A small audio captioner, trained from scratch: decoder activation swiglu, trained on synthesized solo parts of chorales (CocoChorales).
Rows from block 3 of the audio encoder of a small audio captioner, named by matrix and row number. Rows with one number within an expert belong to one neuron, the router's apart. Each number is 128 + 24 x the weight over its row's rms, rounded and kept within 0 to 255. All counts start at 0. Numbers have three digits each. After the name is the row's rms in percent of the matrix's.
Before each expert's rows are labels from the 100 clips, of 14976, where the router gives the expert most weight on average: "responds to" is what is common among them. Only what is clearly more common there than usual is listed. The data: synthesized solo parts of chorales (CocoChorales). In brackets: how many of the 100, against the usual share in percent.
# router: router (encoder.blocks.3.mlp.router.weight, 32x128, trained with AdamW), inputs 0-127
# up: expert up (encoder.blocks.3.mlp.up, 32x128x128), inputs 0-127
# down: expert down (encoder.blocks.3.mlp.down, 32x128x128, transposed), outputs 0-127

# expert 6
responds to: note A4 (79 vs 8.2); note G#4 (31 vs 9.4)
router.6 090:155148112103165123158113157157115141155127096151107139127117154128111151182091154152145166100099141111107110114138098164110118063142140093085113111158178163127122097115106127144129143122082098158127151176107148137147084129126136134134144138129138098119129175110102113122142128106117146147071107154096104131183132137136124121125132129106098139174140096135093105120126132131169122141148
up.0 126:124142106168071142104152150072120146157123142158108154125132135111131066158091165121118154085166147114133129107143138141152119142115127155149127153114123114125122125109107132154098099126084150114095111155119162154066108144147146148139091141139157153108146132115169145147112108166107091101127145134160115113153133141113098140145090120161129142128086101145130158115134079158138151157099
down.0 114:074127142093127124091161107116137113166122110147093141130081116134114107107107099120154091131154145120156142131131128132130096126101128173155090123155133150136145142127170123146102126125143163077155101220120136097149105150115127090132137137094127135136113151128126140114106123111100126132165150083141076098129138116091102096137124129164153109096161149128096129130161109132132099144098
up.1 124:097126132147159143119134143161168145066117123138170119163125136153116148106130158113142128106093133103119171109118112161121104118138104070128103140113123125123121123114146139170171110113098120091118140107099158124105151132141146113119150149113149113157114120153201142179123086103146069138097126136163097123133120118167118122109101129098156159105094141121110111121132152078106112112152
down.1 127:164107103184111126127119124097126133127111135111142146162152090155134126184113145129099139085096165108094155140120158133146177117147099139093090120127102157116121123156113157141105127080152113149089126142132106120143089122097111147145131132100139146171107139145182110118107077120120135144151115120113118147096128108169099109144083155166114171133131114131118075130104105140102134153138
up.2 067:140137161109126132117129099143145110162154092110103146125177125102124110156107129158118165164128132163145129133121093171112089123124105101143090133091149117146120125135110163091082140110127125101139075084128077121122106153094150106093129086139143166154126146125142161104148143124136119143106109098150162159092129153125129150074101161117087076127088115135140139121152122125139142132095
down.2 066:139129113142150131106126138128081135151150155116076117116126144115071195090150105126114131134083113124129143134136146106131134127130151119138125146103120124099152112176150114127100101145141089145140119117091134131107131175096166112119074076117090120085168130144112139109122126149116134150134159156108178127122111135147118110112161142171147155118136140112142085146082180124147084141143
up.3 098:163142112105158138134154163125105150154126148083113129113108107128114140118178111146084102159139138113106103130122132135156132094107122139148127120185143096137115140142143115110130160112117159139112130159163151164143141085112104169144126136123090150116125146130102170092097087172174102122123127129110146157114123137164119121100137085096149142145072146138134197131098096118087119121126
down.3 108:147112149142083144101124126142105126119144105158132137084115129138156107107167100149132124127089127153146165124155088094119086162129142123115169117094102149125080114162150142184141127155140108158118096070136142109110104117122158108108133110131188139129148130094136117143109149143096132117104084128117132112169123103114186128088124130134101182163144149166103135109123116129113146143139
up.4 106:158101098110123161150121131163081145151174135124137151159130128135139121112103120090133187133133118122108104126151085140086175097123152139099101155158152125145154136110140180111148147126111118093165094130135193126143081146128136120134141108122103160169121180096105132129165112136165134131129116142147134111099101132126125166128161127158081117135139130133096179148115102112136127111127
down.4 104:130177161129182127124128118150180118156100125078107092134123095139101128116150118128134130109136144085133157121164097139141096137130114133082138113143134103143147154159132133124153144143155124142072156154057075109124142159093133115110081126109134119115109115158168117147145130125111154128097171117107170149157136157123107146060132118130153130128127129120144149158098137140149117127143
up.5 072:107156158112100119112084104136139113122108088115159112116101133126110142136132088099156150150142175110117110119131097155074104131144140113144149099149134135130125094113143094102146127122115120130122103148134145100163113100120139191118131102176130128105069102111137157146184116148152144189115123103121125071144172087145141139149139152121141118138137105093143125136168139146093125149099
down.5 080:125146117128139126138118163094142136106157153110162169102123121107132182174135155102114096161118148143146142134148160159102132118126138145147119109101096143129165136136127087152135135128138115122156116180118134171145131113165104152119086137153124139163169116154147106105184168148104141084122148132137193112155112129150111130151146110165155119102123123134150126135102157181087155133100
up.6 104:137170139122095126153151111106123120101144183135146120117125124137103177090146112121096097113142158120116120152101107144112148091071155138111111125130111069093120117123125157120092134159086166138115139160125098150115134163167133156143142130158097138193147112152155108135157158153142126141111110094092126097113108101130105101117102114112095168148161096115150130140122089110120117112149
down.6 107:129079116147123143083160123107121124112069110175111135110110144152168146127162073154129140149134134129146155132117105110135143102119154134151127124091117148133167147136151142148117138155167118145136156111104119118143141125121139126109103132099112142112087206114141124129071161121117110139151102152138128141134102070155156138115139134137161135114104183156160179124177160129130108138124
up.7 079:130124156100148097101147100141120137158136085101127103149092128137190085164146128131167147122127116138141170101125115136141154098108112126137103114101070132086132158141121132090116081148093123161139154084107139153114148133071124106123112098112083155158093114117129099159096121113097140123086138121115117163145101125126121124103140113089109135151139071137143122113147135096110117145117
down.7 078:090140117135166096158139140137094136103144132126113145114145137104113195143103143159151094146166116129144117092126116109147118130137165108100137133138103162121147121134142096105136124088119129154156109125117152156138118147156157161130090171150121093121085062127093147076111102127146120125144168199113110107145162098112091156124133107123128118101143129124116086124132134106144129150174
up.8 074:112142066082098139089082087110115116140093150111131135070122132130128113145128133131110130173127117112094096128136110119138149120120104133153151105114047153140098108101100115103118174136108107102109109122150124103122149137151180122104117096112176166138158159135141155115127142118117109144125129167154136124109131119148113145124118129166119115113126184091151119147118152139134184119138
down.8 084:135088168125122170168126108099128142139177125152161079134088108119137122089167110126134130123139142111153128110163122123084119120111109154131124135111164160141159085195147082147116121090143129147136161089143140095110150111104121166137115116120146159087128145114113130150124151123094134092088098110121131136126109154114121113167109143106182110149100126130109142172133114142108091116151
up.9 090:141155105129144091128152128089084139159139137118112121119142112120141122116117133117154145131147098092140140194112110111128123129153132144116129152128102156111112129148096101094167117180135149131135105144107077139132164160106095098131151055126121111118091144159198136143118132137112103108085100122101166127123135117119137131146143136114128139095098140103148111065153143144104137134183
down.9 096:115075136122144126173101142183104133103153147129153139164122133106152159093121100155161155131138126101111122156102147096138132111073117137136149076149115112112117082148123143125114128130126144145138117158159178171117127149101115126150154093146143133092128161087108104108164136149129094130141203120158087100102140143157137139138119132108146111083165123150154145157121128142136136133129
up.10 092:079131150137138112112130130122137125075143137136161133131098125134122125129114102169144135118092094136135175144123170086136133099129104128129127154129079158129125120170106114097172116109126141155112149141166161079144154138120091113116167138126098109124140136166130138156129110104129125111091140121155117151122065140151159105128152124180161146137184083120165141119161124104089094111116
down.10 101:106124124127124171154089148129081197096155118131141098149132088117120146136130166112155138110151090123137142112129108089122128117120120138110148117110097166096128094101158142138110145184144098106081123127156125124115113135097120149096125137148088140123184109139129105109109080106125097072152130163161126131096145142117107148159143144125131111148130131127130151094149090183126162109131
up.11 103:144096100125088116146117155199174117133130138173165154113139159106120195174150127132055128155133070133150146134128130141128146135145126143126139142128116139128139162093137140157128123126121155143122128146120128137107172103141147145124134128103142097147159098131116155136103124120105117133089136118133100109133140095141111169089119166130072121137172156180173136128152121120118127118132
down.11 109:147150099118108169124136144106139135124093084131131160099115164150129117135145141175129135130140151118122137134109140136184119127127108115144127141116124137116073122152086136115151109132126117162161116077110135108118160127083144083145140113127104136155048143134172170169145102119148135131118101126121143128114110160130104167125093063142164168138088135137130151118089143117160146122152

# expert 26
responds to: cello (90 vs 9.9); note G3 (70 vs 6.2); note C4 (31 vs 10.6); note B3 (30 vs 9.5)
router.26 088:161161117147120173167107146126139104087133104138182132102109145113143155155155164147134086101106172128145099158141086150153108136134145110158141145156136138109142120171136124156137147168147096092151166139101152157170136130121119137138130131165158121150145085098135070107126132144127149088113068109115147117149111137144123115100141122102115127124105125131147132110113126109108084088096
up.0 112:136119121138132129127163100108125151105117131100163122162161096142132119106116101179137120123145166182123166175128112109124141123095113114162112115181093130134143090165121165116114182128109145155138116164121121161124093135130131107123125136152126112133143180108135123064163130121082123144121124140127112175173103144126151145126130174140136073136076143152119115120125107144104127103151
down.0 110:175157145121158129085113143156155111084130128119097124142125127112102122135132115139105126098112103135103130119095134170074135172151139119103113073093087110114117122138123110138147139149168114147140145110087121176134115130137127125127153102085143145166121074119133130100092101112147117162093123125145104150145164160123145110100111101117151157111094103149088112092155120097180126133102
up.1 117:104131133175124131142115140122123178125139119132152117087122139099154129122127133097112114112129122160108174125141124095146105121157091158132105132142118098138195126116077154130127094115127130144154151091112115086113148125137091101116133081144126137132152115147116164170143090106136178122167145117132101140118135159189117151155150143148188130124110116141136163126156142109068168138136
down.1 112:114124099160131146121105110101117118095120118121128126105116114129151140124143128108150128102157128095152115163089140067122117131167182093115179145144131152155101105145108106099121100139108155135132177168118110110132101136159140131089149105099148157116111198139144154140135120123111125157144151107114150080157085147164167128111103121120132098123148117117114103122089093097120144087091
up.2 099:128126100142101113156117171136114119139126137113081123142138121127108086151077140144126113146161147121113157123158181142116106093094095150114102110113133115162154101154153112156163136097131112095155085079183166108123127146097112173166125129140135172147160125152152117156083144099173129150146146088103120124141106106099118117138131173152133123130098138101098128113121125152137130146140
down.2 103:063185099140140124115127110145148180157111101099109142175150116111127134169128144119135149132108147149117100165139160112106129132123166127142142140120114111155159074120123127137092138106160111137146159138160092138102134118106119116142114115120153125120100100104156128123141170142167095111125105120128155163108125161126100119114170098110133141110077198109151112089145132148121124139083
up.3 072:114128153145154146162153122136076124098145154147136127152210125116126113109090150117137083128139116105097123172163132111112080105086113088126129144114129167089105145103104148130145097089103164144094107119124141123132160129123143127127104124097145087128120169141128104179112152125112131118127120124158117085148109128120101139133109105160155164114090105142155099154151146129141117138174
down.3 076:140135133105099104142103098061163131060122111121102110126138168140150135135142099077092161159130184122149147116106096132170162106150133156094135126153096078139093132145171157161123144141101129132116167159113128112129119138140088125111132153112098147141110133135141132125095090106122130147150161142131105131096142139093171143088128106141131149124136156124106128111096100089125131135124
up.4 091:114149136182119124115175095125131104126139153144150133139142158139122131168157169113138111116130116135107103158111142146132124108119148148147110076145092100120180144145171133054112148124112122129145111129143139107152157091098136150134137123094130101134141166129133148149137170113156123141168116135130131049140155120133155135129096149161101138120137198135122105146126110149175145151143
down.4 085:145110145139145126118151100129102143114153168116114098130119096108126118117086101146139138179109101140137162132144124122148122151127089121107147135108128146097144168144135132167136125133129109154103108154098143122093140128165108079094134112120130079134095073138124101121144102134091119110108110119162162116134142107113108142096088141152158167161131104144132094191143178157174107137079
up.5 089:158112117123096139122079099087132126192140167158090116146109097128161132123142104108154124096108160090163125103084124147138114121116106141127139160152152082142150147139146131111131144107140155118147122118153119068120114152139118123129103102148109115185157138131095138158089143139071101126140165096149086134132158126132138151135194146134124134129141159099129129113146148128167136109135
down.5 087:119125131128130129133162132091121136109147120099136125113141135109141112117144152143118106105159136168113116173115155087175151151130145131156158126089151126120164141173148148175102147167095177128132090160114184135110158072128108124111120110139133090091091120122117140183138101101090145137123156114096119149150120123127136137117190150150112162115118097130143133114121143126169102114167
up.6 074:116126177120155147117111128141130135168147114117128127119123127174138140122154116097182085150138116166184118145073124125110150154103126121123136175133166064150127064128147141129149134143133104147114131158119093084117124138123109127137087122111097140155087115134133159130137160156125106109109103127165120109102120206108119149087147153124134126124149129151114134133168118105109150147137
down.6 076:159119142097122111122190133104114143112131118136105120145180135122134166135126107138123164107102116112155111124093153133131092102202145128116089140141106099118159145112124091109142108137132121138154103104097112106126193111107138120138080129113133109116149139139143119104152131153069149073113136095113151175079130119125169122127103108130144164145141084093107122133111119108127102138153
up.7 104:080146125097102122114095135097110118122126118095095133126177171170095131114104163135119146126194097129108168090127113107119145146103125115122122119124157127108133171141074125119091135109075143110128128109125118152127140112156093130119100121172156102079126153130145122105125144121141099111131165105163125115109156174111127094115133155122144133093107136137109135111076130162138181133145
down.7 103:126170137151160130052105097127152119133180110134142156117158141106124136110128096130078117101097133105172161173122110144101111088148207103107153154105119124088147116179175126132146083112143178153118144096104111121120124147120136143158127098125109099155138144123111132139134102135125137093129133152159126121127102148130139117126143136143124134146140164147122139117134145111170135125088
up.8 104:103136139106138117129142126123074151154124177093129083088168173128113155145138075124141111183134100123157100143149089113106108132099103098127158135160090138129122157128091153113105142114117110126134139111148056135118134127126095153129139114128121130144103125104154104137159172077167099120130133102166101107161117157125152103123097145133133138120092152126136123099145125168106108145148
down.8 088:158117126133085148113161109164150094132113085142126142125120153177121153097151121137154131147163137222140105125118127124142145116115142105149112139118171143115134100147158126129153141123128132086121134141108133166136129130142150166125093167074169092136146074148099142118096130159089103141139091125094150139162099148131095113132167151128111149119115099094148137109135134121147144128102
up.9 107:113115068124157087165133106133122121136132155160140134127130114139123135100177133097188133142152121119143118130138149136157181130096123124106121151153133117150141114138079138104102206140122112162133162116148142136149120099150112154130106076126109103075073131112128125089110135144149079152116155148143166146093138110123142127096114158117141136127133140104135131175104160140103128115149
down.9 096:134053120128125133127165161135141079153125084133108095137118139160198165130135157155140143143108150134157127127124139144118068131157120119135123126152133131127096140128134114152115140162149080119107076158149106140100146149177141105145131160122103103115131083132148121137106130122105095141116096126151126106138124116138108136128106111128122126144124096091112141094096173085161077153144
up.10 110:135129153125139109133121120145145106142134116136109146164125115168106167104092123164144144118131092116117117156098094120134122134131139143144194112085196088115143187156097137090131122123151091170123094109142116148094127116120092130139146119127143162152088182109135132131147134132089117131090124078099125113125124147145121165119085144134166094124136151134138158115135125153141136180099
down.10 110:096104101115148133096156142140089117128110144115098114111162118142105088120091113183096135130112098113150100127156122126118105107124113102110140155165130067139122162160153074139103138137099130118104180131129104067160119136164120148153069137137110093153141080106118152130113123122131132113129177135147135095074140148111112119136132143106117150088130137154135142146091123158132124123133
up.11 100:178149140115071144137092105093139128147109174141135142133133171119146118117087104139152159123105110135127118191170115117084121112130092127105119118149126101107125115115129115158160156085116132146131070142146082062129131136121106112139111126148152109186118157133146130108151114123121121140134134106153137133110138152143138081109156109088148144155130125156115091138086105127130089153114
down.11 096:139164137140148134130184117149100105114112134117125120127156120094124094155160104137077131120140145161140125087145119161126184134135179167122156127095140160142109098147134137143136112144123108128154154130114194181118126111143167108108162131094154149115139124145134138118117129073086134139102115164140117123121115105128112142059109122165123126102121093131124125170152092155158150131147

# expert 19
responds to: violin (53 vs 13.9); note D5 (41 vs 8.2); note D#5 (35 vs 9.1); note D#4 (31 vs 11.2)
router.19 093:119111089110127060119138113159140174132109152087104123095154115119126175104106120100104126114125152138143130150136122130105147118099186100115089156138120124165106154105154105137136138114155156124098135108161103126131125110119172137132154145052159156119146126091117127135108123119169125169120105157124142155080108116127119113116128170105090122096114127151116144093128123090129119103174
up.0 118:087091156075114091089111120125162129108142062154143108110123116137134142115125092114130154111153125143096120113121121136146128144102152126101125118144093136128126107095187121127118131110117152138127128160131070148153109066099123154118167095151117130148113129142170126159128153084159120139118135095122140129080089149140097138101149187174106126122153135152150133159136140145151145130125
down.0 111:142098102096124120155100101162120110129113153114090157131096132117114096140126102150126174137099138153058189107124135086134133142120144124106163125127093096137125145099113128145140162131131153161112108120138138120159105184144124135133113142116122133158128108107111139140078106146126123125088149167141126134069139168114126102162133128150139156154111133128112107127146150204082137101117
up.1 096:132156117138105076163151110128123139088153150094141120163125143086094122144131136179106075165136122100173124133170135123120093127103110128090104133099136143093161122141152127146163121136143159127118104114117078089150118093158140098138115171104134151107152139141127125140136107166172144088114160148105141160125178121123138151139143147163129117124097134124110130141176126139107132075126
down.1 105:118140104102110137128132130171146150123135127130138165104154123157152153121146114136111093119175091153143099115121159128094117096151141152116104125149144126162136179083102125145128168089126107157171166119124125128097119104164109182133152140152166162163149139134123106103142098154135151127100156146152172098136158150171074137096102101156095086138152163117141138132118135132131123109133
up.2 115:113096116124150140158088103147153165126089181126147124137170122125129098114115100105091121146143127140135130145110141129134180123139146154102083117147118147166117144097101097132109079114153114150114113076168115112090150140186120108110115119108143134113106155110123152142093144122127105130170089134115157163136160118090131127123114133114152107139135102100092119131123100128098138163202
down.2 117:107130143145176176116127126147133128143135123138121093151151123123116147145127152146122110122090121133116150107114129154132099110140116133145126125215147108137156124160132159097096128152105119152155158123112147129168114137121138120119117164127066121099091116119137143127186141127112112116124113194138137155135132120124139121149110157087098069110128088160200109122150159128079124138131
up.3 129:125105128112123101176088119126129135124108133170097160143066120134118147130101077125136141140118155143159117144131132100101189105136100113116126116122188146130129144098120141166167100116123106143175123100140131153148133127073100117143115120133169125084116130137111100149095123173136130107134154117125135096095102124100108082146154146111114116135118158167135133117118118122146138179068
down.3 137:140152117122129104120144103091153149132111138112087106127134123109101137101125127078074129142136080122150100153150139125096120108134156095146200110153142145126139115134135134141110142095150086127129158099128151150096097126143079175107082131156148149108142086154124134155129120161188096118132096104139136067101120115112111112150128129141141126127148141154144108163115153090106118119093
up.4 112:137152116161103107138127153133124142121170097113123154127125158105161130176164146130103145179144105114132121099144114126081139104109143076136176160129154133182167112151115124183110140073161093127144095114142134148105130100121105148109174132146142094108126143182111112105144119160099120148131156150119123137105107164127154160107143149142130167128115145116114107114139145167119125165123
down.4 104:128091128119147145136155102189120121133100074128164118112097098113115116110098132081129111120110091109117123153150178118125112096093133118121141102152142116094145114115097098085127131144130109094126156135147149130129173157118155148115110089121120126112127096140148142125134119149139145159145153089168103129136152087146040167160129126114114107121168123107146123105085124157140117146104
up.5 120:133092136066128111131151100110085106083131144132134105144192120092128172114113089146142136124119079116132142112139139126112102105143143154083143134140141145145119128133142121130099157096132093156154100132154148150124138125123135079101135180070111141127121148118134095074144086086140106132115154166117136147119133104122117127110093131111085128128157129115130127161099165091130138103164
down.5 117:167112133115078170152124100139144122126131124128119134131103112145154132146144169169140188105127139112156148111113132120145123100101129117110137138147148132141140069125141119127145105117130125144168183156159119167135137123121101146151139106134108164168136131121087080134126126117103174110072125146133114108112145177134118108096109123112100113137144138169077103077099123180149100129100
up.6 073:116159116108117153082088114133128120105177112126168184114149184119187109162110140123107113121147135089145142132149103133169101139111100118152133119115106138158109120105133128101152083128086166109091098125126126080136123126139123101124121115134123139140160162146116142117161091132089148146144107143096120134121158133140116112125168125176118154081081147160155110127116113158112129093148
down.6 089:112122092142170090139124109093117136137128092164101124156134137122136117151113092110147121083142128121130137049123132128105103187161110105088115109112133133152116148113171136127189083119069141067124121144124127154125118117150115093122159129142140095144107127148086134096076138161123132142119146140133113119150121102100149110091151160137129124126160135118134134138144085102144126140152
up.7 117:110095148126139117123123132133095149143078124159123110080164168187146173121111102171094114120088091145112095087086119162137149147102097141128118159129102126165141145152114151127130128154120115154099124089133105122122139123123101107157136165118150157133156142097146123165144149154103162102141179152095143137135134179118134084111113155141134118096151146101120093140120145143119099127116
down.7 123:088119118146087084160114096161137108078163123095133125139096076135149121093100097107141153105165145142075128141140127128122138135136120097149151102109126157178111112139105126176107120152163131126100133158112146140159113133111136127097131165134112072100103119095157122127102113142120131109137133120167152123148106189141130152095148123121157143126146113184127112157154103154120109123146
up.8 092:129133117133142142090121146145170113155181149094145113154086118156107107149167157182098120112108176131115115102099129078128136107116144150163132128151173148130176132172141131127114163138106158162130102155142106117129104127148127138116066184125132149151103158120101106093155144115100114135100151117130122102136146129127115178139139134095138080132134135090130145169135110135120140139132
down.8 109:145147162131131094143131117073119100137147137121132108122103146152128142094107163149124123094084126140128142118111154162118084162144101097120171108139091124107135174113136156152149138085180140143161088114105124146150144131147116093185115114108112125135155084153138140145097155087074131115178137133129142098125134115127108133160127126128140130143113120103106112095133059106117159127118
up.9 116:123127142125132138116111109155127075098127131111126133136111090112135132112129098111128103131119114120163140132106182137150118151124101129118120094158104133168103229170116090075109118108154191138126142101148098128103083124117105130148162112130099178108138158080133137135110159163141102103145078111123156135118157106140145104125135142115105127147128136170131105148134136109120128125131
down.9 108:143096166120132087122152129120154133127122149117113115150166132112141128128133129100190139075164114154083138161115119104131200146122138144095129148146154117139123100144148125145069089134101137092166127143114105110152102118110126144146100135149153112111106129141132112169146092138128149160145108120091136106108108163108133141123132192152081079151136121116117118124107125153101117091100
up.10 051:114136128135123163088164149159171120154138160136149136138145126115082082153134099149108129123152134140163109120103127116178153091108126138107150136131149154159148133132093143098139123169145100154148102133134094157135119105141140108163121135087159141148091087140144102152139081146146123106103169121078109117164135099114104117147146130157074118112182136120122140103156104123128147158172
down.10 050:154125160113134112137097148131103121133126107116099100117097128164145156120134111153088116188127133116133113108117169131152118119090123137124171157139160142127112141120127076127152084092092162151088140147121163150116131106130096107117115096178101123138122170116125095091108133136115091094146119131131191122099147141167116139147090111128152151088088087125112132101127115126162165103115
up.11 118:131154148123068121083138140131113121110151114129118112132107123138149152117159143127138055142124182093116167092079124096140136113153133122108146131121097113143154181126151144151155147093116147135122119158152103131141087152120130120094106130117175138134070129144109100114170159139114111106122139091126114127141114146129129132128098113108144190168127139123143126173147068123095137139133
down.11 112:136088117161126098147142127134104136122146155149199077142140117132132147124146155092155118074132100134169104154135156141129090149150134161111111116093119110094118109139122134131131081122115144123122105152113095118096179164182170144152135152168112146133099078107227126130132126102108144116142111119138112135135144129140107131141117123133138108160134138135115129134117127084123117144121

# expert 3
responds to: bassoon (36 vs 8.4); note B3 (25 vs 9.5)
router.3 157:098127141096146141171123138181109118129165088146091141146175163155114118144115127152129124092114078154155101134095134098141173139138109170116100106120107095115142128105122129149097127126104091112155158137106090134113130114088083122093134113161127121091113143147093172145150159143104103099145138104168123131165159129125131134148131143133148161108139102137077102155126104138113132157161
up.0 117:116114132114111130094117125105141127136093123114126154153124135124155098131142152162162114121114144093176133117145133136128120117141134143107090134113121111070164144125162125156149136105129096146096139148119125146101146097104135082147115142113064174138107102103178120097076127128168132100126187182135141133130137130078105107115144123118128167083148105123130119127133069128136147159168
down.0 112:102136152151145120129120081155126070160108097134097149129116136129182134151091149125141099106134133144118134121139161123138131099134148107137139130122105119142127104119125099135154175122112125113101137137122146156161151157126118145142104148131146127063128158140130128131102125107087184153137140072122086076152139119081138196112112120125109146119126095110107151125189131124127163095099
up.1 098:138142135076165106103129162083107145117125135134105131137138136158140148141139127108099139132131099157149133112133150119137119133099088121092106111178078134157133174196137100164126090135127139131107150175117135129156130119110113116094146130109152169123100099129126157155093163141107099118105104133112143155100146172116142116149109146110081112127075129106130185131162117116141139099097
down.1 094:110132119135173126134117136134158152114155113140130106097132150110162146147136135138116134133125092183152081140134125133159122148112181108179131117112105094151099079157117099140127180088140141086085148154153130134152112095136163141090128134109200145170147101141161123123106127155155126136103148135075149128144122107112147121103162161153106151107125164123144139150141123139114118101119
up.2 093:110108083121166110137150121116074111140154120128081116084161111175141130068109151130099113135117130130116111175160146136129111149140141129128119119136122136109129149124134152145139146161140132115132125102121082112162144119115153091084100119133096112137166079139181112109168156109153121155153079126131102124135147090134127124154100113114173145128136110091168143177124086148136136106113
down.2 092:115132084105080095134110163101166132147112124113163144184140132076066144149125133131118114133137135137122144105144112085086135149122117127181120130171119125106094172098136165163110124150115129112126148158134155127106126153096136103072183123160141129138096121116082116145114121156157138112164143100130168131176147127128132112107132145155147094115129137164134146151133138135142138148119
up.3 099:172105166147167157137117129168132097177139164119124153149132118094125125124165111132135151187142104168109142131137097108139105129165107119129164154139131111102151118164105102122089134118120122114131129098083135150081125132131113162106140103141143137158121171147098131124129144131089153162151103130125142142099144093157088125153086124129161104104124160145114147194145134132093153138157
down.3 092:141106111157129097155172147140110145127177102111134122142109137116118115128136140128126130139108110123131154108072115090104167139143126126130072116120130108094168127089108148152132125131079117153140157139110124116141097137128112097178130127127120118100145065066123124090156114118128081109133099124123079075169082126121128096098137107103114157170130131161134121118113105128155105151149
up.4 090:145108132126154117113119091123127113074145137133133087133119139114120157152122133137133113123111156150153154148114111094132174127159147090119135128177106155126142135137116094081112143117099152115117118100123129095163144138132129131101134081109113102157149109113180165129131147158138080156122113118121075185114137127121128143125103162116127188135092146139161153116135162120080092159181
down.4 104:107140125082140135146161130120133149121081129162136125120141135126134114085150127083179118122152112128117176139115176102185117121102103163165143115067160122175122123139096128141072168118169111152106093115121132133101118134116162137137156174118112122108144089113147114136140106131138129095177103147113155115139156125104163137128128108098119126099140126099084142103105131139156130106128
up.5 113:099126129109128107106104133099091171127096132121140188111101130091118148116133149161086126100148098124149146094162084115102148129104097142169112168148096138119127119152142142187120152112160100148142114104140161148126144121109112113106172130113115130119101131081109176110103147113120132121192108141135134174116154077131123105101157105110125120136100140155146158122160147140134114156124
down.5 103:159133110122118156157186130120118127130075135119122136099155124140110101104139134112139143171107136139157106114140105145116134116133202094134080118127127070175141149136155113136141160143162109120101105089133125147150121068119123147111111131143130131146111098120128118152152115128116077142076106112074111153141101119175124114094138181126104133115137130079132135137123088147136120104143
up.6 104:126108123065171122096084112189150143162153151112141180145149110123138140103107147105109116106142091145109147143164152159118139161115137178128149124113056106125131129114164138143118139110135121138145131131116141132142179086116130126112117154128114125144148128119111147090108126108123102101111104142139140113108125123122107135072088097093095143087105133104119154106169113082130125099140
down.6 088:108120117108147107143127139102118119146111138084142133143121137073106108138071104155122106147137161111137123120145112154124174160088132133139094143133077073102105104119156083159122151123144119108098094115120117163163124096144148136087128091135161149122144107130166158174107148139137108182151113146110141143144109155149104103142147132187093121157100124113101110143146147128140109093123
up.7 113:136130109127113095106105132110083132094072116143141102126126166121130124142145101146113152104150110103176110121162122143134129111144099130124119104119072141111118092133114094135117170153081133129109166197125193117097166145099110127137127120166146137121095104116137091136110154134111132113122120151144084100142140126073117123102144150177082119142127118112108131146150138085110146148116
down.7 109:113105154129150165125116148134123135158125134131120174117139108140104140115136123117124144107101096155127117124153096128139099132151170124152161134141130130085120164158099142099167136109116083114166134121121144082154122075113147122134140125101142124115147136129142125084163129108125130094113142073100172143141138120109134192121102118084146187098119159077099130136160090183120145109130
up.8 091:103146139138117146071092126119122147106163154156144138158136123116130121178117080108153144106149123116160147073127087110173126156133136138112084120159160087141191108129117177128128121136150077124135143118122097098096148106126122137141171166123137116129100141155131121134094145141121118132158130076107124099105129124118149110148146137137140160129153124102107122111149143123117198115087
down.8 098:133130143151109125130122106135195139163149118092145132111142149157110130121115100113151123107146116124137096125135089157154123131113136142114176204123151130145174149096177145140123113092105137169135106161120165130124107102136093151148113110113094130139100115140138089111152096122102158159116137138080085128102125138139109099165145105089126150155127084120091136095132155107125105135168
up.9 099:090089109114148128170155149144131091133120135093129149132162145120138175145118167116144133112139091126122148155137137108101100128169140109107124170091128138154177139131138130116153112110148122155135107097140111095092121126133150141116131134118125130109121107163109123107183159107130152091097106142107120152105157110107116160143147114150153126103144123051116122135068165193138158126098
down.9 104:094106139105121088105160140092119139135116103128100113152088185108092166150105155127130103175154147154115130101112158119125109159116102142133153117100150163095099163118089144155069124086125161110105163154139122117106111136120114138152143157084113144106138134150160148118096110128139084130117141125101114148143145104152146083149154122146125168092140111122102158153160159110113141135103
up.10 097:138129148107173147167098168110141101161137137092107114150138091095164162102128133135139141138101143154114143130137123119091101173101140111100126097138112118120088096123115098119146162176145151136162106114138082118132112155146103140114145176137118130155094162098110096141127132129115106175080085115147111118163129149135143150088134125131136068130126075105126124089112108099125119123112
down.10 105:126165146120115093103134145169116135183145145120101123126109109150146106146137152089127130118145122093171140081132157087138153153112169134117107096158098080140108074099126137125125136128153127101140157120120131130100072092132137136095092148159108140108127105110114133094142109116159108122158139150134132072104147150125130111127082132176137080144143127122100185107121112113121124112161
up.11 093:131164124105091139111147189139124144121095132130131142155168135111123127175136122137122109138147101118170148169143167124148118132091140134104102157141146112121135151125135134106163104124142153112148130156064088097112165069157111113123157126139129162095122149124152159137118115121171082097162169140129105094120114125127090126193142118101130167146142145106116126156145147124164125147129
down.11 104:165128136130069116146157131133099089148111104116150184119111160138134143166119114133153137145131141140137104117168134119158129156130158096121135093109123100145127128150134101082142127152067152094085143108127154111116090103117104130151115146086141148143159115147178144182131177145125127093138135129103162095124105098133138116147130131115090150148118143089147125151138104138124194145124